{"dataset": "synthesized solo parts of chorales (CocoChorales)", "input": "log_mel", "tokenizer": "word", "encoder_arch": "tdnn", "encoder_activation": "mish", "encoder_widths": [384], "decoder_norm": "layernorm", "decoder_fused_qkv": false, "decoder_qk_norm": false, "decoder_positions": "learned", "init": "trunc_normal_002", "epochs": 68.5}
Rows from block 6 of the audio encoder of a small audio captioner, named by matrix and row number. Each number is 200 + 30 x the weight over its row's rms, rounded and kept within 0 to 999. All counts start at 0.
After each channel's rows are labels from the 100 clips, of 14976, where the channel reaches its highest value: "peak on" is the class under the peak. Only what is clearly more common there than usual is listed. The data: synthesized solo parts of chorales (CocoChorales).
# conv: width-5 conv (encoder.blocks.6.conv.weight, 384x384x5, each kernel summed), inputs 192-287

conv.277,249,221,223,215,166,187,188,192,215,183,203,183,194,184,185,217,236,148,223,180,164,190,125,171,216,221,154,265,237,160,172,141,183,215,230,226,143,218,203,243,241,165,182,183,225,164,187,196,245,185,199,175,179,214,188,160,175,216,168,198,218,165,189,203,154,218,229,200,197,156,229,156,190,180,156,216,193,200,216,217,200,236,202,125,139,219,199,165,237,222,157,178,191,212,233,111
peak on: G#3

conv.286,196,225,201,245,242,243,216,254,144,169,160,229,210,157,236,211,253,175,202,175,196,206,231,207,216,255,177,233,237,174,174,193,209,218,227,199,266,220,248,190,239,187,140,213,211,201,177,184,205,175,245,213,226,203,185,210,209,219,156,191,228,177,200,219,163,189,227,200,189,201,231,191,211,192,192,206,211,210,177,194,230,243,201,157,168,234,221,183,195,189,148,196,211,221,269,138
peak on: A3

conv.343,216,205,228,88,190,245,234,205,202,215,214,178,186,206,182,186,239,175,174,196,208,174,205,195,183,228,217,135,227,206,205,187,196,212,265,196,192,171,200,165,231,173,194,222,223,255,202,200,188,218,180,221,209,196,203,209,197,183,191,207,196,213,301,215,206,157,260,188,198,201,194,218,182,162,220,159,184,222,186,213,213,224,186,197,205,169,255,194,141,219,187,172,255,193,172,198
peak on: C4

conv.87,203,184,228,279,179,250,190,191,188,196,216,186,193,169,199,186,198,154,121,184,182,203,156,176,217,187,198,220,238,176,181,186,208,239,198,216,180,260,188,190,256,195,203,242,223,253,181,205,234,184,189,221,194,232,151,211,219,206,135,210,251,205,211,209,198,197,246,229,207,196,243,206,172,187,178,188,206,191,184,189,200,223,175,196,187,216,219,198,225,176,148,183,272,205,243,127
peak on: A#3; G#3

conv.7,181,250,187,191,212,235,250,242,169,230,166,218,213,201,163,127,191,199,236,168,224,212,233,220,147,215,219,208,178,207,209,180,230,198,213,191,192,193,185,174,174,209,168,215,200,198,219,209,158,211,152,176,167,174,191,193,220,204,240,195,203,178,204,266,180,191,195,176,201,177,128,212,148,187,244,173,176,191,216,212,227,192,225,156,230,231,170,193,225,211,229,176,189,204,194,178
peak on: C5; silence

conv.12,188,256,192,82,200,220,223,167,242,243,225,173,222,192,201,219,249,163,225,188,206,217,181,214,191,224,212,95,239,187,155,208,198,147,221,202,205,112,214,194,183,202,237,137,187,210,185,215,198,206,189,205,214,183,212,205,213,194,177,195,242,207,262,211,178,196,208,206,217,199,186,199,203,175,205,176,212,231,192,214,219,217,199,213,224,177,238,207,239,275,188,224,209,163,138,167
peak on: B3

conv.28,155,231,219,167,197,233,218,189,222,250,202,205,241,198,241,241,247,196,201,196,187,223,189,222,251,199,176,96,243,191,194,231,184,167,197,174,195,116,234,220,219,173,207,94,187,216,190,215,194,199,215,215,225,213,202,202,214,227,178,179,234,207,250,193,216,220,172,228,192,174,219,192,218,199,216,195,227,216,159,186,175,197,192,202,216,188,232,203,276,251,183,224,243,171,177,170
peak on: B3

conv.172,129,254,159,239,189,200,215,167,203,224,176,190,218,188,211,190,191,169,246,194,224,215,168,198,201,244,209,233,233,189,191,244,236,211,209,225,202,198,231,220,220,226,218,192,211,194,182,247,203,181,194,154,176,214,196,114,249,200,164,211,239,233,179,231,140,218,218,200,255,187,159,133,186,209,193,234,218,209,249,216,205,251,206,149,191,237,209,241,241,243,191,206,178,188,222,133
peak on: D3; F5

conv.130,213,199,189,196,250,227,218,225,193,144,185,192,113,179,181,180,226,210,177,161,167,191,255,226,187,188,222,188,158,145,192,214,194,205,211,179,166,216,195,194,205,196,169,204,243,206,178,129,254,83,134,153,179,202,153,233,140,241,166,208,240,191,198,201,166,192,182,162,230,224,204,283,200,191,243,202,172,193,162,150,243,211,175,194,220,216,191,198,213,203,223,240,225,166,196,203
peak on: A3; silence

conv.10,192,221,246,290,240,189,189,211,189,180,183,241,196,188,191,183,190,252,179,187,172,205,224,234,192,173,186,212,164,217,224,232,211,186,132,168,206,280,231,202,228,166,193,216,208,246,211,190,259,170,194,179,209,199,194,216,155,203,230,184,214,177,177,199,243,227,193,212,178,178,236,208,197,185,207,214,201,172,191,212,236,235,227,183,189,186,192,213,217,164,208,216,237,226,258,239
peak on: A#3; F3

conv.114,183,208,195,221,211,208,228,172,184,225,214,233,213,202,192,219,212,183,212,225,215,146,204,220,222,209,203,202,210,213,173,243,193,221,177,165,209,208,249,210,226,207,188,184,218,215,214,235,219,195,182,211,191,173,197,221,220,201,162,198,223,225,213,212,218,197,211,228,215,199,219,208,187,233,198,246,223,219,186,191,108,213,194,232,217,186,235,227,214,205,190,193,201,195,185,161
peak on: C#4

conv.50,204,180,184,168,214,173,218,210,183,227,182,207,169,202,143,167,207,211,267,188,183,193,233,209,180,181,171,190,139,177,204,164,207,197,267,190,162,198,182,213,211,202,182,199,200,125,197,175,182,184,185,161,159,183,223,196,173,192,225,193,137,202,208,205,161,169,212,172,177,205,149,233,205,154,200,213,168,156,205,202,215,229,226,181,185,225,236,182,176,204,219,213,112,253,208,258
peak on: F#3

conv.96,169,186,171,199,203,125,169,140,219,189,130,167,175,228,145,210,207,206,193,208,236,211,167,190,187,185,238,211,129,221,166,219,196,195,183,197,187,209,159,211,171,248,224,215,176,234,181,213,183,206,184,161,188,183,187,181,210,170,192,134,143,196,253,193,208,206,190,182,225,188,202,185,209,191,227,217,208,229,230,213,189,198,210,187,225,211,200,199,227,215,216,250,203,214,172,274
peak on: D3

conv.290,181,199,203,210,207,200,228,183,192,221,211,215,227,213,199,203,235,208,212,217,235,119,207,215,223,204,215,215,203,211,187,213,223,223,189,190,210,194,213,231,238,205,186,187,159,206,220,235,254,210,199,195,189,213,207,222,237,154,178,185,203,204,207,226,205,197,206,213,212,191,204,221,212,222,203,225,209,212,195,219,165,203,196,205,210,206,212,188,212,208,206,199,220,190,187,196
peak on: C4

conv.314,201,173,197,171,144,219,224,207,191,212,172,188,184,200,229,166,207,182,218,214,230,197,227,190,217,212,217,237,214,193,203,197,224,246,226,224,215,190,208,218,249,189,198,225,205,254,186,261,198,212,193,229,168,249,197,214,246,204,169,200,174,268,233,240,211,152,248,190,240,193,186,221,173,238,178,236,221,219,212,217,191,209,203,219,209,211,185,222,162,202,133,141,238,216,220,161
peak on: D#4

conv.102,133,217,182,202,194,103,183,179,204,190,145,193,196,195,204,221,216,191,205,219,221,185,191,216,214,228,218,205,136,224,205,190,197,207,238,195,232,187,185,185,198,208,209,226,180,190,201,192,215,210,208,155,203,198,236,182,194,170,194,135,100,180,233,152,202,194,254,167,193,152,182,201,195,188,215,198,211,208,221,177,201,201,207,194,193,184,248,195,196,232,197,207,193,196,181,212
peak on: C4

conv.99,193,236,236,204,221,221,231,234,202,223,209,199,197,202,212,196,184,220,212,206,200,234,210,221,170,122,213,100,211,203,211,217,170,179,186,208,180,168,188,227,131,206,170,138,196,251,196,193,212,214,188,190,200,214,188,224,210,231,213,191,226,178,210,222,202,202,80,197,197,207,205,230,194,202,191,207,204,198,125,189,175,47,196,225,233,183,161,218,277,220,198,182,248,195,198,204
peak on: C5

conv.354,188,248,238,185,192,216,216,237,194,205,188,226,219,183,218,228,210,189,186,163,214,229,198,197,206,197,174,135,272,174,215,203,217,145,209,235,199,185,159,175,187,220,188,201,185,260,186,226,174,205,214,198,210,240,175,202,239,224,186,242,269,172,249,221,196,227,195,208,198,171,230,166,185,180,203,173,232,192,218,223,185,200,214,156,184,201,177,203,246,236,191,191,267,180,227,101
peak on: D3; F5

conv.331,195,237,91,191,183,191,192,205,188,190,205,192,170,180,203,182,202,218,310,192,177,220,203,177,181,287,194,227,175,221,199,201,177,204,276,211,195,203,207,206,157,207,194,206,190,50,215,178,172,214,197,188,199,181,246,214,181,207,203,171,168,207,176,202,199,182,211,205,203,206,139,208,214,207,182,232,195,204,234,192,230,185,203,200,211,214,169,242,153,227,214,200,52,225,169,245
peak on: G#4

conv.37,199,134,237,262,200,224,196,209,178,201,211,214,219,169,199,196,199,199,83,210,203,194,167,199,225,151,189,219,243,194,174,186,216,242,167,203,199,244,189,220,261,193,182,227,204,244,182,218,228,187,198,213,197,236,133,207,226,206,148,208,244,192,214,204,206,203,222,226,198,190,262,194,197,180,181,204,203,192,184,199,172,209,187,192,194,218,204,176,209,154,152,180,261,193,247,151
peak on: A#3; A3

conv.180,204,191,207,302,187,226,191,193,191,175,203,197,192,152,217,210,184,141,174,203,197,199,170,175,215,220,192,269,233,166,156,197,213,242,192,212,202,290,206,193,247,200,205,255,179,220,181,224,259,183,209,218,197,222,182,201,212,199,151,216,251,198,174,214,200,190,245,223,193,203,241,193,198,171,165,199,216,192,193,190,212,227,181,186,198,228,197,215,220,169,127,163,225,218,236,121
peak on: A#3

conv.23,180,231,174,218,210,179,175,227,196,184,163,225,202,168,253,242,240,169,227,229,200,221,189,223,226,268,192,291,212,224,203,242,217,224,191,246,245,203,233,208,189,233,206,211,172,154,199,220,211,225,259,195,250,208,275,196,197,195,189,203,192,166,148,214,194,209,196,204,203,166,213,154,241,231,187,237,240,219,251,220,197,216,236,184,172,217,200,196,186,233,166,211,138,226,232,182
peak on: B3

conv.139,180,237,280,215,231,202,221,224,179,193,223,225,193,180,233,188,203,233,133,220,172,238,209,210,186,122,191,113,190,217,224,237,180,157,139,184,207,210,196,192,180,192,160,180,230,294,199,197,208,192,204,166,220,202,158,232,194,222,198,193,236,202,210,205,230,230,166,214,217,188,229,229,178,202,175,199,215,194,145,209,155,167,199,212,220,117,210,237,262,213,187,192,278,196,209,200
peak on: A#3

conv.67,201,232,173,164,202,188,202,237,190,200,206,197,191,184,209,184,178,211,264,205,178,205,224,169,181,242,175,206,224,198,204,203,175,246,276,208,204,183,207,199,211,186,172,186,255,156,216,173,98,207,183,188,191,128,206,204,210,228,192,213,176,220,225,215,178,197,201,193,230,219,176,178,229,191,181,220,167,193,216,181,162,144,195,182,182,226,194,258,118,215,223,204,158,203,184,218
peak on: G#4; A4

conv.54,167,193,140,191,185,187,153,164,237,213,219,145,193,130,170,210,111,183,181,210,230,204,148,202,171,175,274,213,201,218,143,203,222,224,193,223,240,198,166,165,203,266,264,222,206,197,202,185,163,183,172,189,174,143,153,167,238,177,113,229,217,238,163,151,161,251,190,198,266,183,172,182,185,171,223,180,221,210,236,108,204,185,161,193,194,252,165,203,187,231,219,233,191,144,138,207
peak on: D3; silence

conv.72,230,182,223,185,217,207,185,100,230,211,224,157,218,213,207,220,232,216,202,203,210,214,179,209,194,192,189,205,168,177,193,183,159,190,185,220,158,211,198,215,186,192,229,180,94,179,185,185,220,169,222,224,218,213,244,188,160,182,242,202,201,224,193,202,218,211,187,222,193,228,217,202,229,202,191,191,200,206,202,204,216,219,198,213,191,187,210,135,237,219,199,212,174,191,170,216
peak on: F3; silence

conv.379,216,210,228,229,179,214,155,210,174,187,203,260,214,180,199,168,178,206,215,190,206,208,179,202,185,192,136,233,217,211,205,177,198,185,162,186,205,237,218,206,232,220,171,228,138,190,233,197,224,243,238,243,187,183,204,236,189,213,217,195,196,140,188,169,257,217,180,236,133,169,216,186,204,236,232,190,214,186,241,178,230,223,196,210,189,209,185,160,245,196,189,157,186,202,233,171
peak on: C#5; C#4

conv.33,212,198,221,192,213,189,234,211,204,205,226,189,210,228,194,211,246,199,201,207,233,161,221,192,192,190,192,183,190,215,225,211,209,213,176,199,197,206,216,217,193,220,166,207,118,212,211,237,241,191,206,172,179,235,228,222,221,169,198,187,193,216,204,215,196,170,210,166,216,205,207,248,214,230,165,203,184,222,198,239,139,193,207,207,232,198,190,187,213,199,204,189,212,195,197,201
peak on: G#3; silence

conv.181,194,180,214,229,226,224,164,217,126,169,209,202,201,154,208,212,173,218,157,187,157,219,224,188,172,238,186,257,163,204,232,195,193,230,211,187,191,259,206,164,173,198,176,269,181,218,219,136,192,194,190,211,202,215,225,198,172,191,227,205,165,242,135,180,238,211,247,173,214,235,223,197,195,193,188,181,184,176,223,161,210,213,132,216,207,213,194,205,203,153,185,172,218,185,187,233
peak on: F3

conv.232,190,193,207,224,219,148,191,164,201,195,153,209,172,262,189,182,191,257,216,212,195,219,189,196,224,154,202,175,131,195,172,220,171,192,204,179,193,215,184,203,137,204,206,211,206,213,225,173,200,233,176,162,222,204,204,202,166,208,218,169,124,177,236,140,214,207,170,193,197,212,229,190,212,179,219,231,191,194,204,171,189,179,223,175,189,182,182,232,226,219,237,231,205,231,161,271
peak on: C#5; C#4

conv.36,192,166,239,246,180,168,178,178,197,207,190,225,206,178,207,213,197,198,171,253,188,147,208,205,228,216,199,248,187,215,194,193,199,252,163,180,188,224,223,221,247,204,168,204,261,210,212,221,219,204,217,189,169,169,217,201,201,192,188,215,166,253,202,208,229,203,219,213,220,198,213,182,214,228,160,208,205,202,215,225,98,211,226,207,184,186,236,212,198,187,183,197,197,214,215,201
peak on: D#4

conv.179,203,201,220,64,186,198,215,229,202,230,194,189,183,210,214,204,241,193,204,204,216,184,201,185,193,205,188,148,261,174,193,203,204,203,270,211,215,78,186,218,225,200,182,158,191,244,195,209,200,234,195,193,203,213,206,213,231,206,165,223,209,226,330,211,175,157,195,166,206,228,187,197,219,179,171,173,184,214,186,194,173,169,191,191,202,212,183,242,120,210,191,176,245,178,213,225
peak on: A5

conv.296,221,181,184,195,188,214,201,220,187,161,205,204,192,199,202,210,104,196,186,204,201,237,196,168,186,217,195,206,166,241,228,209,167,230,205,181,198,226,153,139,145,234,132,233,221,172,225,191,38,202,195,195,202,163,212,194,186,233,223,193,166,200,153,202,224,215,207,182,208,194,181,204,201,218,212,201,193,182,182,191,193,123,199,214,230,199,170,195,187,152,215,202,176,216,100,228
peak on: G#4; silence

conv.364,203,140,229,291,223,237,207,213,160,177,194,215,196,195,158,183,157,233,144,181,198,240,188,218,207,151,191,230,154,212,214,146,209,245,116,177,189,259,198,183,232,210,161,234,211,213,200,163,225,198,174,212,210,194,154,199,179,217,228,174,192,155,139,215,219,213,179,190,154,169,235,210,202,177,245,171,176,159,186,180,220,211,212,196,222,230,168,135,225,104,224,208,226,226,227,215
peak on: C5

conv.278,186,221,211,268,119,219,221,185,204,209,211,169,174,197,220,160,174,134,207,178,194,239,151,180,223,193,210,240,213,169,193,193,201,248,188,223,197,256,183,184,236,171,217,231,192,244,155,232,245,198,203,214,185,235,187,201,205,223,163,212,225,182,200,223,192,183,238,209,200,174,187,217,134,214,181,201,208,190,202,210,219,225,187,190,204,208,225,213,234,202,134,168,240,222,227,115
peak on: D5; G3

conv.189,183,219,232,256,183,163,165,165,225,213,183,129,134,198,213,199,187,209,192,158,203,241,151,224,203,233,181,257,121,183,176,185,167,225,172,264,173,240,152,169,181,226,239,235,194,201,160,177,217,135,254,219,224,206,250,200,159,196,199,192,186,196,141,182,227,189,214,255,202,196,221,174,207,224,182,240,256,208,238,215,216,222,219,218,195,190,240,202,236,209,147,205,191,241,207,198
peak on: silence

conv.142,211,211,125,202,193,207,193,188,217,220,209,205,206,204,193,200,211,237,291,187,184,211,199,217,202,215,205,233,209,202,189,182,216,210,212,187,197,181,225,241,218,182,229,151,189,21,220,196,226,214,190,217,183,201,216,200,202,223,210,192,216,202,158,217,182,209,170,217,209,212,165,189,214,206,207,237,171,189,209,192,204,205,205,190,203,242,181,202,201,210,211,211,59,188,215,217
peak on: A#3

conv.162,215,207,225,231,218,177,163,195,211,210,188,205,192,195,151,176,200,221,196,135,158,181,230,212,202,196,162,221,151,184,209,199,183,176,187,213,143,232,203,208,215,202,207,197,245,180,193,172,236,109,211,158,177,168,212,177,148,208,217,200,198,161,188,183,196,211,217,232,217,195,193,157,190,207,214,235,200,186,217,232,203,257,228,182,144,204,245,177,237,188,204,221,201,227,196,216
peak on: F#3

conv.231,193,227,213,201,239,209,206,241,189,199,196,210,170,183,268,226,210,186,182,217,148,262,204,191,243,229,152,216,245,144,198,196,194,187,228,220,240,222,182,158,220,158,208,225,202,227,179,160,150,167,236,244,239,217,203,219,183,214,150,217,215,144,199,167,219,151,244,217,154,203,232,200,210,190,171,176,218,179,171,155,221,190,167,206,157,184,230,204,196,206,158,177,234,239,249,127
peak on: D5

conv.337,177,206,187,133,228,229,198,227,188,189,184,163,196,121,169,151,187,187,187,194,208,195,252,231,134,183,247,206,151,184,224,177,205,236,220,190,174,189,221,197,231,238,167,208,213,215,197,173,218,166,144,164,157,204,189,220,202,131,192,181,197,255,236,229,206,206,202,138,243,212,171,272,201,206,208,184,180,197,208,169,217,202,148,218,228,222,229,202,220,198,194,199,235,122,153,213
peak on: F4; F3

conv.298,175,206,223,205,263,168,165,238,157,184,159,236,226,163,245,217,220,172,191,224,171,216,214,213,239,242,155,237,229,149,186,214,232,221,205,243,256,213,233,193,236,205,171,220,208,200,175,175,207,155,260,213,230,221,205,191,215,201,151,189,213,217,222,183,171,208,210,190,224,200,253,152,243,201,178,207,229,198,199,209,188,210,186,161,143,230,198,191,184,212,153,207,231,215,234,135
peak on: B3

conv.51,192,315,214,185,226,196,228,191,203,220,210,225,215,220,216,219,233,181,263,218,189,228,217,218,177,208,193,96,199,203,193,278,176,107,209,217,205,197,216,179,99,207,182,95,206,202,206,224,189,210,209,186,221,169,218,220,214,219,192,222,247,183,214,225,191,203,170,239,214,218,206,204,207,223,163,219,228,220,167,223,181,182,209,224,243,130,216,273,249,262,209,197,187,194,140,188
peak on: B3

conv.95,193,184,184,188,218,210,255,203,152,231,150,118,201,229,165,140,180,204,196,197,229,215,217,230,150,194,238,195,180,202,168,206,226,246,221,214,196,186,196,220,215,208,154,212,206,224,152,238,195,179,196,170,149,214,229,185,244,207,210,175,194,215,224,281,136,131,216,200,216,227,174,255,166,187,198,242,192,215,199,216,164,144,233,201,252,219,195,216,202,193,204,133,222,208,188,226
peak on: silence

conv.35,242,196,201,219,210,205,189,170,202,176,210,171,241,211,215,244,201,159,189,210,192,228,186,172,208,198,202,229,192,188,189,195,193,242,161,190,164,238,226,231,180,247,158,222,140,169,195,156,215,194,203,225,198,257,211,188,182,207,218,182,215,245,166,187,189,203,193,129,215,255,229,184,225,221,205,167,162,211,181,200,172,192,175,202,225,246,144,187,234,182,193,189,173,169,162,203
peak on: F3

conv.147,198,198,188,186,230,217,212,201,217,181,159,168,198,202,191,165,201,209,191,216,184,191,204,219,177,202,240,179,208,192,196,198,220,184,217,140,202,209,202,223,205,167,189,178,215,206,169,168,208,177,81,159,199,198,194,117,212,192,174,192,232,203,201,219,101,189,219,64,228,205,188,202,173,155,225,149,127,209,185,159,224,191,176,94,204,216,178,198,192,168,239,233,213,199,183,213
peak on: F4

conv.5,267,175,190,226,211,232,199,168,190,169,183,194,160,221,222,207,236,198,197,193,195,204,218,208,199,201,164,223,216,155,117,184,159,198,209,195,210,230,209,199,176,178,191,210,185,184,209,127,220,198,203,226,211,198,207,215,119,243,222,239,237,166,199,166,198,166,182,225,146,253,236,175,209,142,204,189,216,142,194,146,236,222,211,214,190,204,202,189,202,203,199,202,183,209,216,178
peak on: A3; E3

conv.307,217,197,136,217,194,209,201,188,216,211,209,203,210,218,201,212,194,216,250,199,205,239,183,205,213,183,190,252,210,206,177,183,203,244,178,195,203,189,217,233,202,204,203,181,184,80,224,197,208,215,196,219,176,186,197,201,204,230,197,187,223,191,140,215,194,217,142,219,202,207,188,195,224,209,227,227,188,192,191,173,207,185,189,207,219,275,179,201,230,209,204,213,115,200,183,218
peak on: C#4

conv.92,205,205,206,210,225,243,214,191,158,230,206,185,167,185,181,155,246,182,205,128,165,229,212,197,183,211,158,224,155,113,179,188,126,198,217,218,128,221,234,202,223,162,217,186,204,198,183,180,259,90,221,223,216,186,214,247,155,225,218,183,222,227,217,184,209,131,216,281,225,249,198,224,202,192,190,235,214,213,187,179,236,268,188,233,158,191,245,190,224,221,179,172,204,226,204,170
peak on: A3; silence

conv.108,195,299,196,246,204,229,226,199,207,195,186,230,170,186,207,191,217,188,278,203,172,232,210,227,189,224,192,228,192,215,196,243,210,194,188,151,195,243,254,189,200,165,184,190,222,164,212,203,242,199,145,183,203,146,182,191,188,245,160,191,265,145,155,217,170,198,208,191,194,157,188,212,168,217,213,239,166,215,186,203,227,245,201,180,233,209,211,261,255,220,182,214,191,203,218,174
peak on: C4; silence

conv.251,213,234,181,259,203,206,184,162,193,166,188,172,202,162,228,242,223,176,225,222,148,211,200,197,211,269,213,282,190,200,181,230,211,252,229,204,221,268,215,187,178,181,218,236,171,182,172,181,203,204,217,201,229,211,248,129,177,192,199,204,214,241,152,197,186,208,233,159,207,218,235,163,220,192,158,215,178,225,198,218,212,217,167,167,208,223,147,211,185,205,143,214,186,197,204,216
peak on: D3

conv.150,211,273,214,192,161,229,213,172,209,196,191,171,215,176,212,191,222,164,257,166,187,227,186,185,186,246,179,218,263,164,149,171,191,192,228,202,172,215,223,228,250,157,210,175,207,213,191,214,218,203,172,208,183,208,185,210,203,258,153,219,250,182,228,208,178,181,238,216,204,196,197,195,164,188,184,214,194,186,208,177,242,245,169,184,187,215,211,230,264,258,145,178,230,165,201,100
peak on: A3

conv.52,220,197,198,197,219,206,206,227,182,189,211,182,168,200,184,179,124,174,194,177,155,188,222,195,157,190,208,183,182,197,212,220,191,232,203,174,180,210,211,139,193,190,151,210,295,178,202,169,108,170,187,157,162,72,178,188,189,223,208,208,184,219,194,216,194,206,194,202,231,198,180,222,189,203,191,221,152,186,176,197,185,187,216,191,228,218,205,233,175,153,200,195,181,196,186,206
peak on: F4

conv.244,214,191,215,242,158,245,201,200,133,183,211,211,205,172,212,193,181,156,179,208,200,196,154,138,205,246,183,262,258,196,200,195,201,219,236,215,210,270,197,193,242,203,182,277,183,250,204,199,197,219,195,243,202,223,200,210,208,199,175,230,228,213,200,180,218,183,280,207,184,223,222,165,163,180,186,176,214,184,235,172,208,216,147,204,167,218,187,218,189,189,163,127,240,203,221,156
peak on: C#4

conv.213,204,255,239,199,235,188,212,226,205,183,175,227,180,222,268,224,249,179,203,199,152,219,239,221,239,211,156,152,234,168,195,245,193,175,219,196,266,215,222,163,159,172,157,213,216,239,188,176,204,189,246,170,249,216,233,231,152,223,186,206,236,174,242,206,190,167,193,204,144,195,238,191,234,172,154,212,195,180,166,212,194,189,223,189,217,134,217,236,236,233,176,190,231,235,218,186
peak on: B3

conv.309,241,212,212,221,203,262,217,194,194,157,200,207,212,201,195,197,201,198,202,191,197,180,218,201,186,223,190,214,245,192,165,193,193,227,216,93,218,211,216,232,251,200,114,195,223,197,231,185,212,247,132,245,204,163,144,229,183,235,183,201,211,192,241,203,215,174,217,177,175,228,218,218,194,192,227,177,171,192,176,116,234,214,164,185,215,227,220,191,193,200,183,176,227,164,197,152
peak on: C#4; silence

conv.362,213,198,217,200,203,191,231,231,198,201,218,204,194,234,205,204,239,190,194,198,219,162,227,192,183,179,193,202,201,210,219,217,219,217,172,203,201,206,214,216,194,224,165,198,104,202,211,223,245,203,213,175,169,232,215,220,223,167,204,197,206,204,201,215,196,195,205,187,206,200,205,234,198,229,157,216,188,207,200,228,150,206,221,212,233,205,188,172,225,195,194,189,202,212,215,206
peak on: G#3; silence

conv.170,174,187,187,210,249,189,188,200,174,167,175,199,128,175,189,177,208,234,263,218,192,223,199,221,172,283,168,315,149,230,175,159,243,267,273,204,210,223,224,210,259,192,154,249,222,170,206,177,204,214,171,192,196,211,194,187,158,171,196,139,131,153,223,207,164,164,253,188,150,173,198,199,201,169,208,235,174,173,230,195,230,220,206,147,163,254,229,161,197,168,206,249,192,215,228,256
peak on: C#5

conv.263,154,232,208,182,181,203,219,225,130,224,207,201,182,214,196,88,220,178,228,171,149,211,204,163,186,214,187,206,169,185,259,232,198,175,237,177,153,199,187,178,171,185,169,176,208,194,201,203,194,178,189,180,175,196,231,235,178,212,210,198,185,219,214,206,209,212,220,199,215,187,74,219,195,233,219,216,156,217,181,202,188,186,186,221,213,193,213,227,191,214,222,136,189,197,195,213
peak on: silence

conv.246,178,206,208,208,206,194,238,160,219,234,213,206,208,220,163,205,207,221,217,218,230,114,206,206,218,199,233,197,187,221,181,212,227,208,199,192,185,200,234,231,252,208,213,208,181,225,239,241,262,207,179,190,142,193,230,214,231,154,179,197,194,214,221,216,206,205,242,204,213,194,201,220,189,216,225,231,211,235,200,222,178,236,201,213,215,190,242,212,190,215,226,229,229,177,182,211
peak on: B3

conv.171,214,203,213,253,195,200,192,202,183,162,205,212,177,186,199,203,145,184,162,210,197,216,186,174,180,220,206,274,176,216,219,225,205,210,193,210,195,279,191,159,186,211,191,283,205,233,217,194,209,205,208,216,199,192,223,194,174,187,214,225,204,200,74,195,229,191,251,204,191,209,209,198,177,196,165,213,204,199,229,203,226,213,200,195,201,179,183,214,202,169,182,179,220,221,198,222
peak on: G#3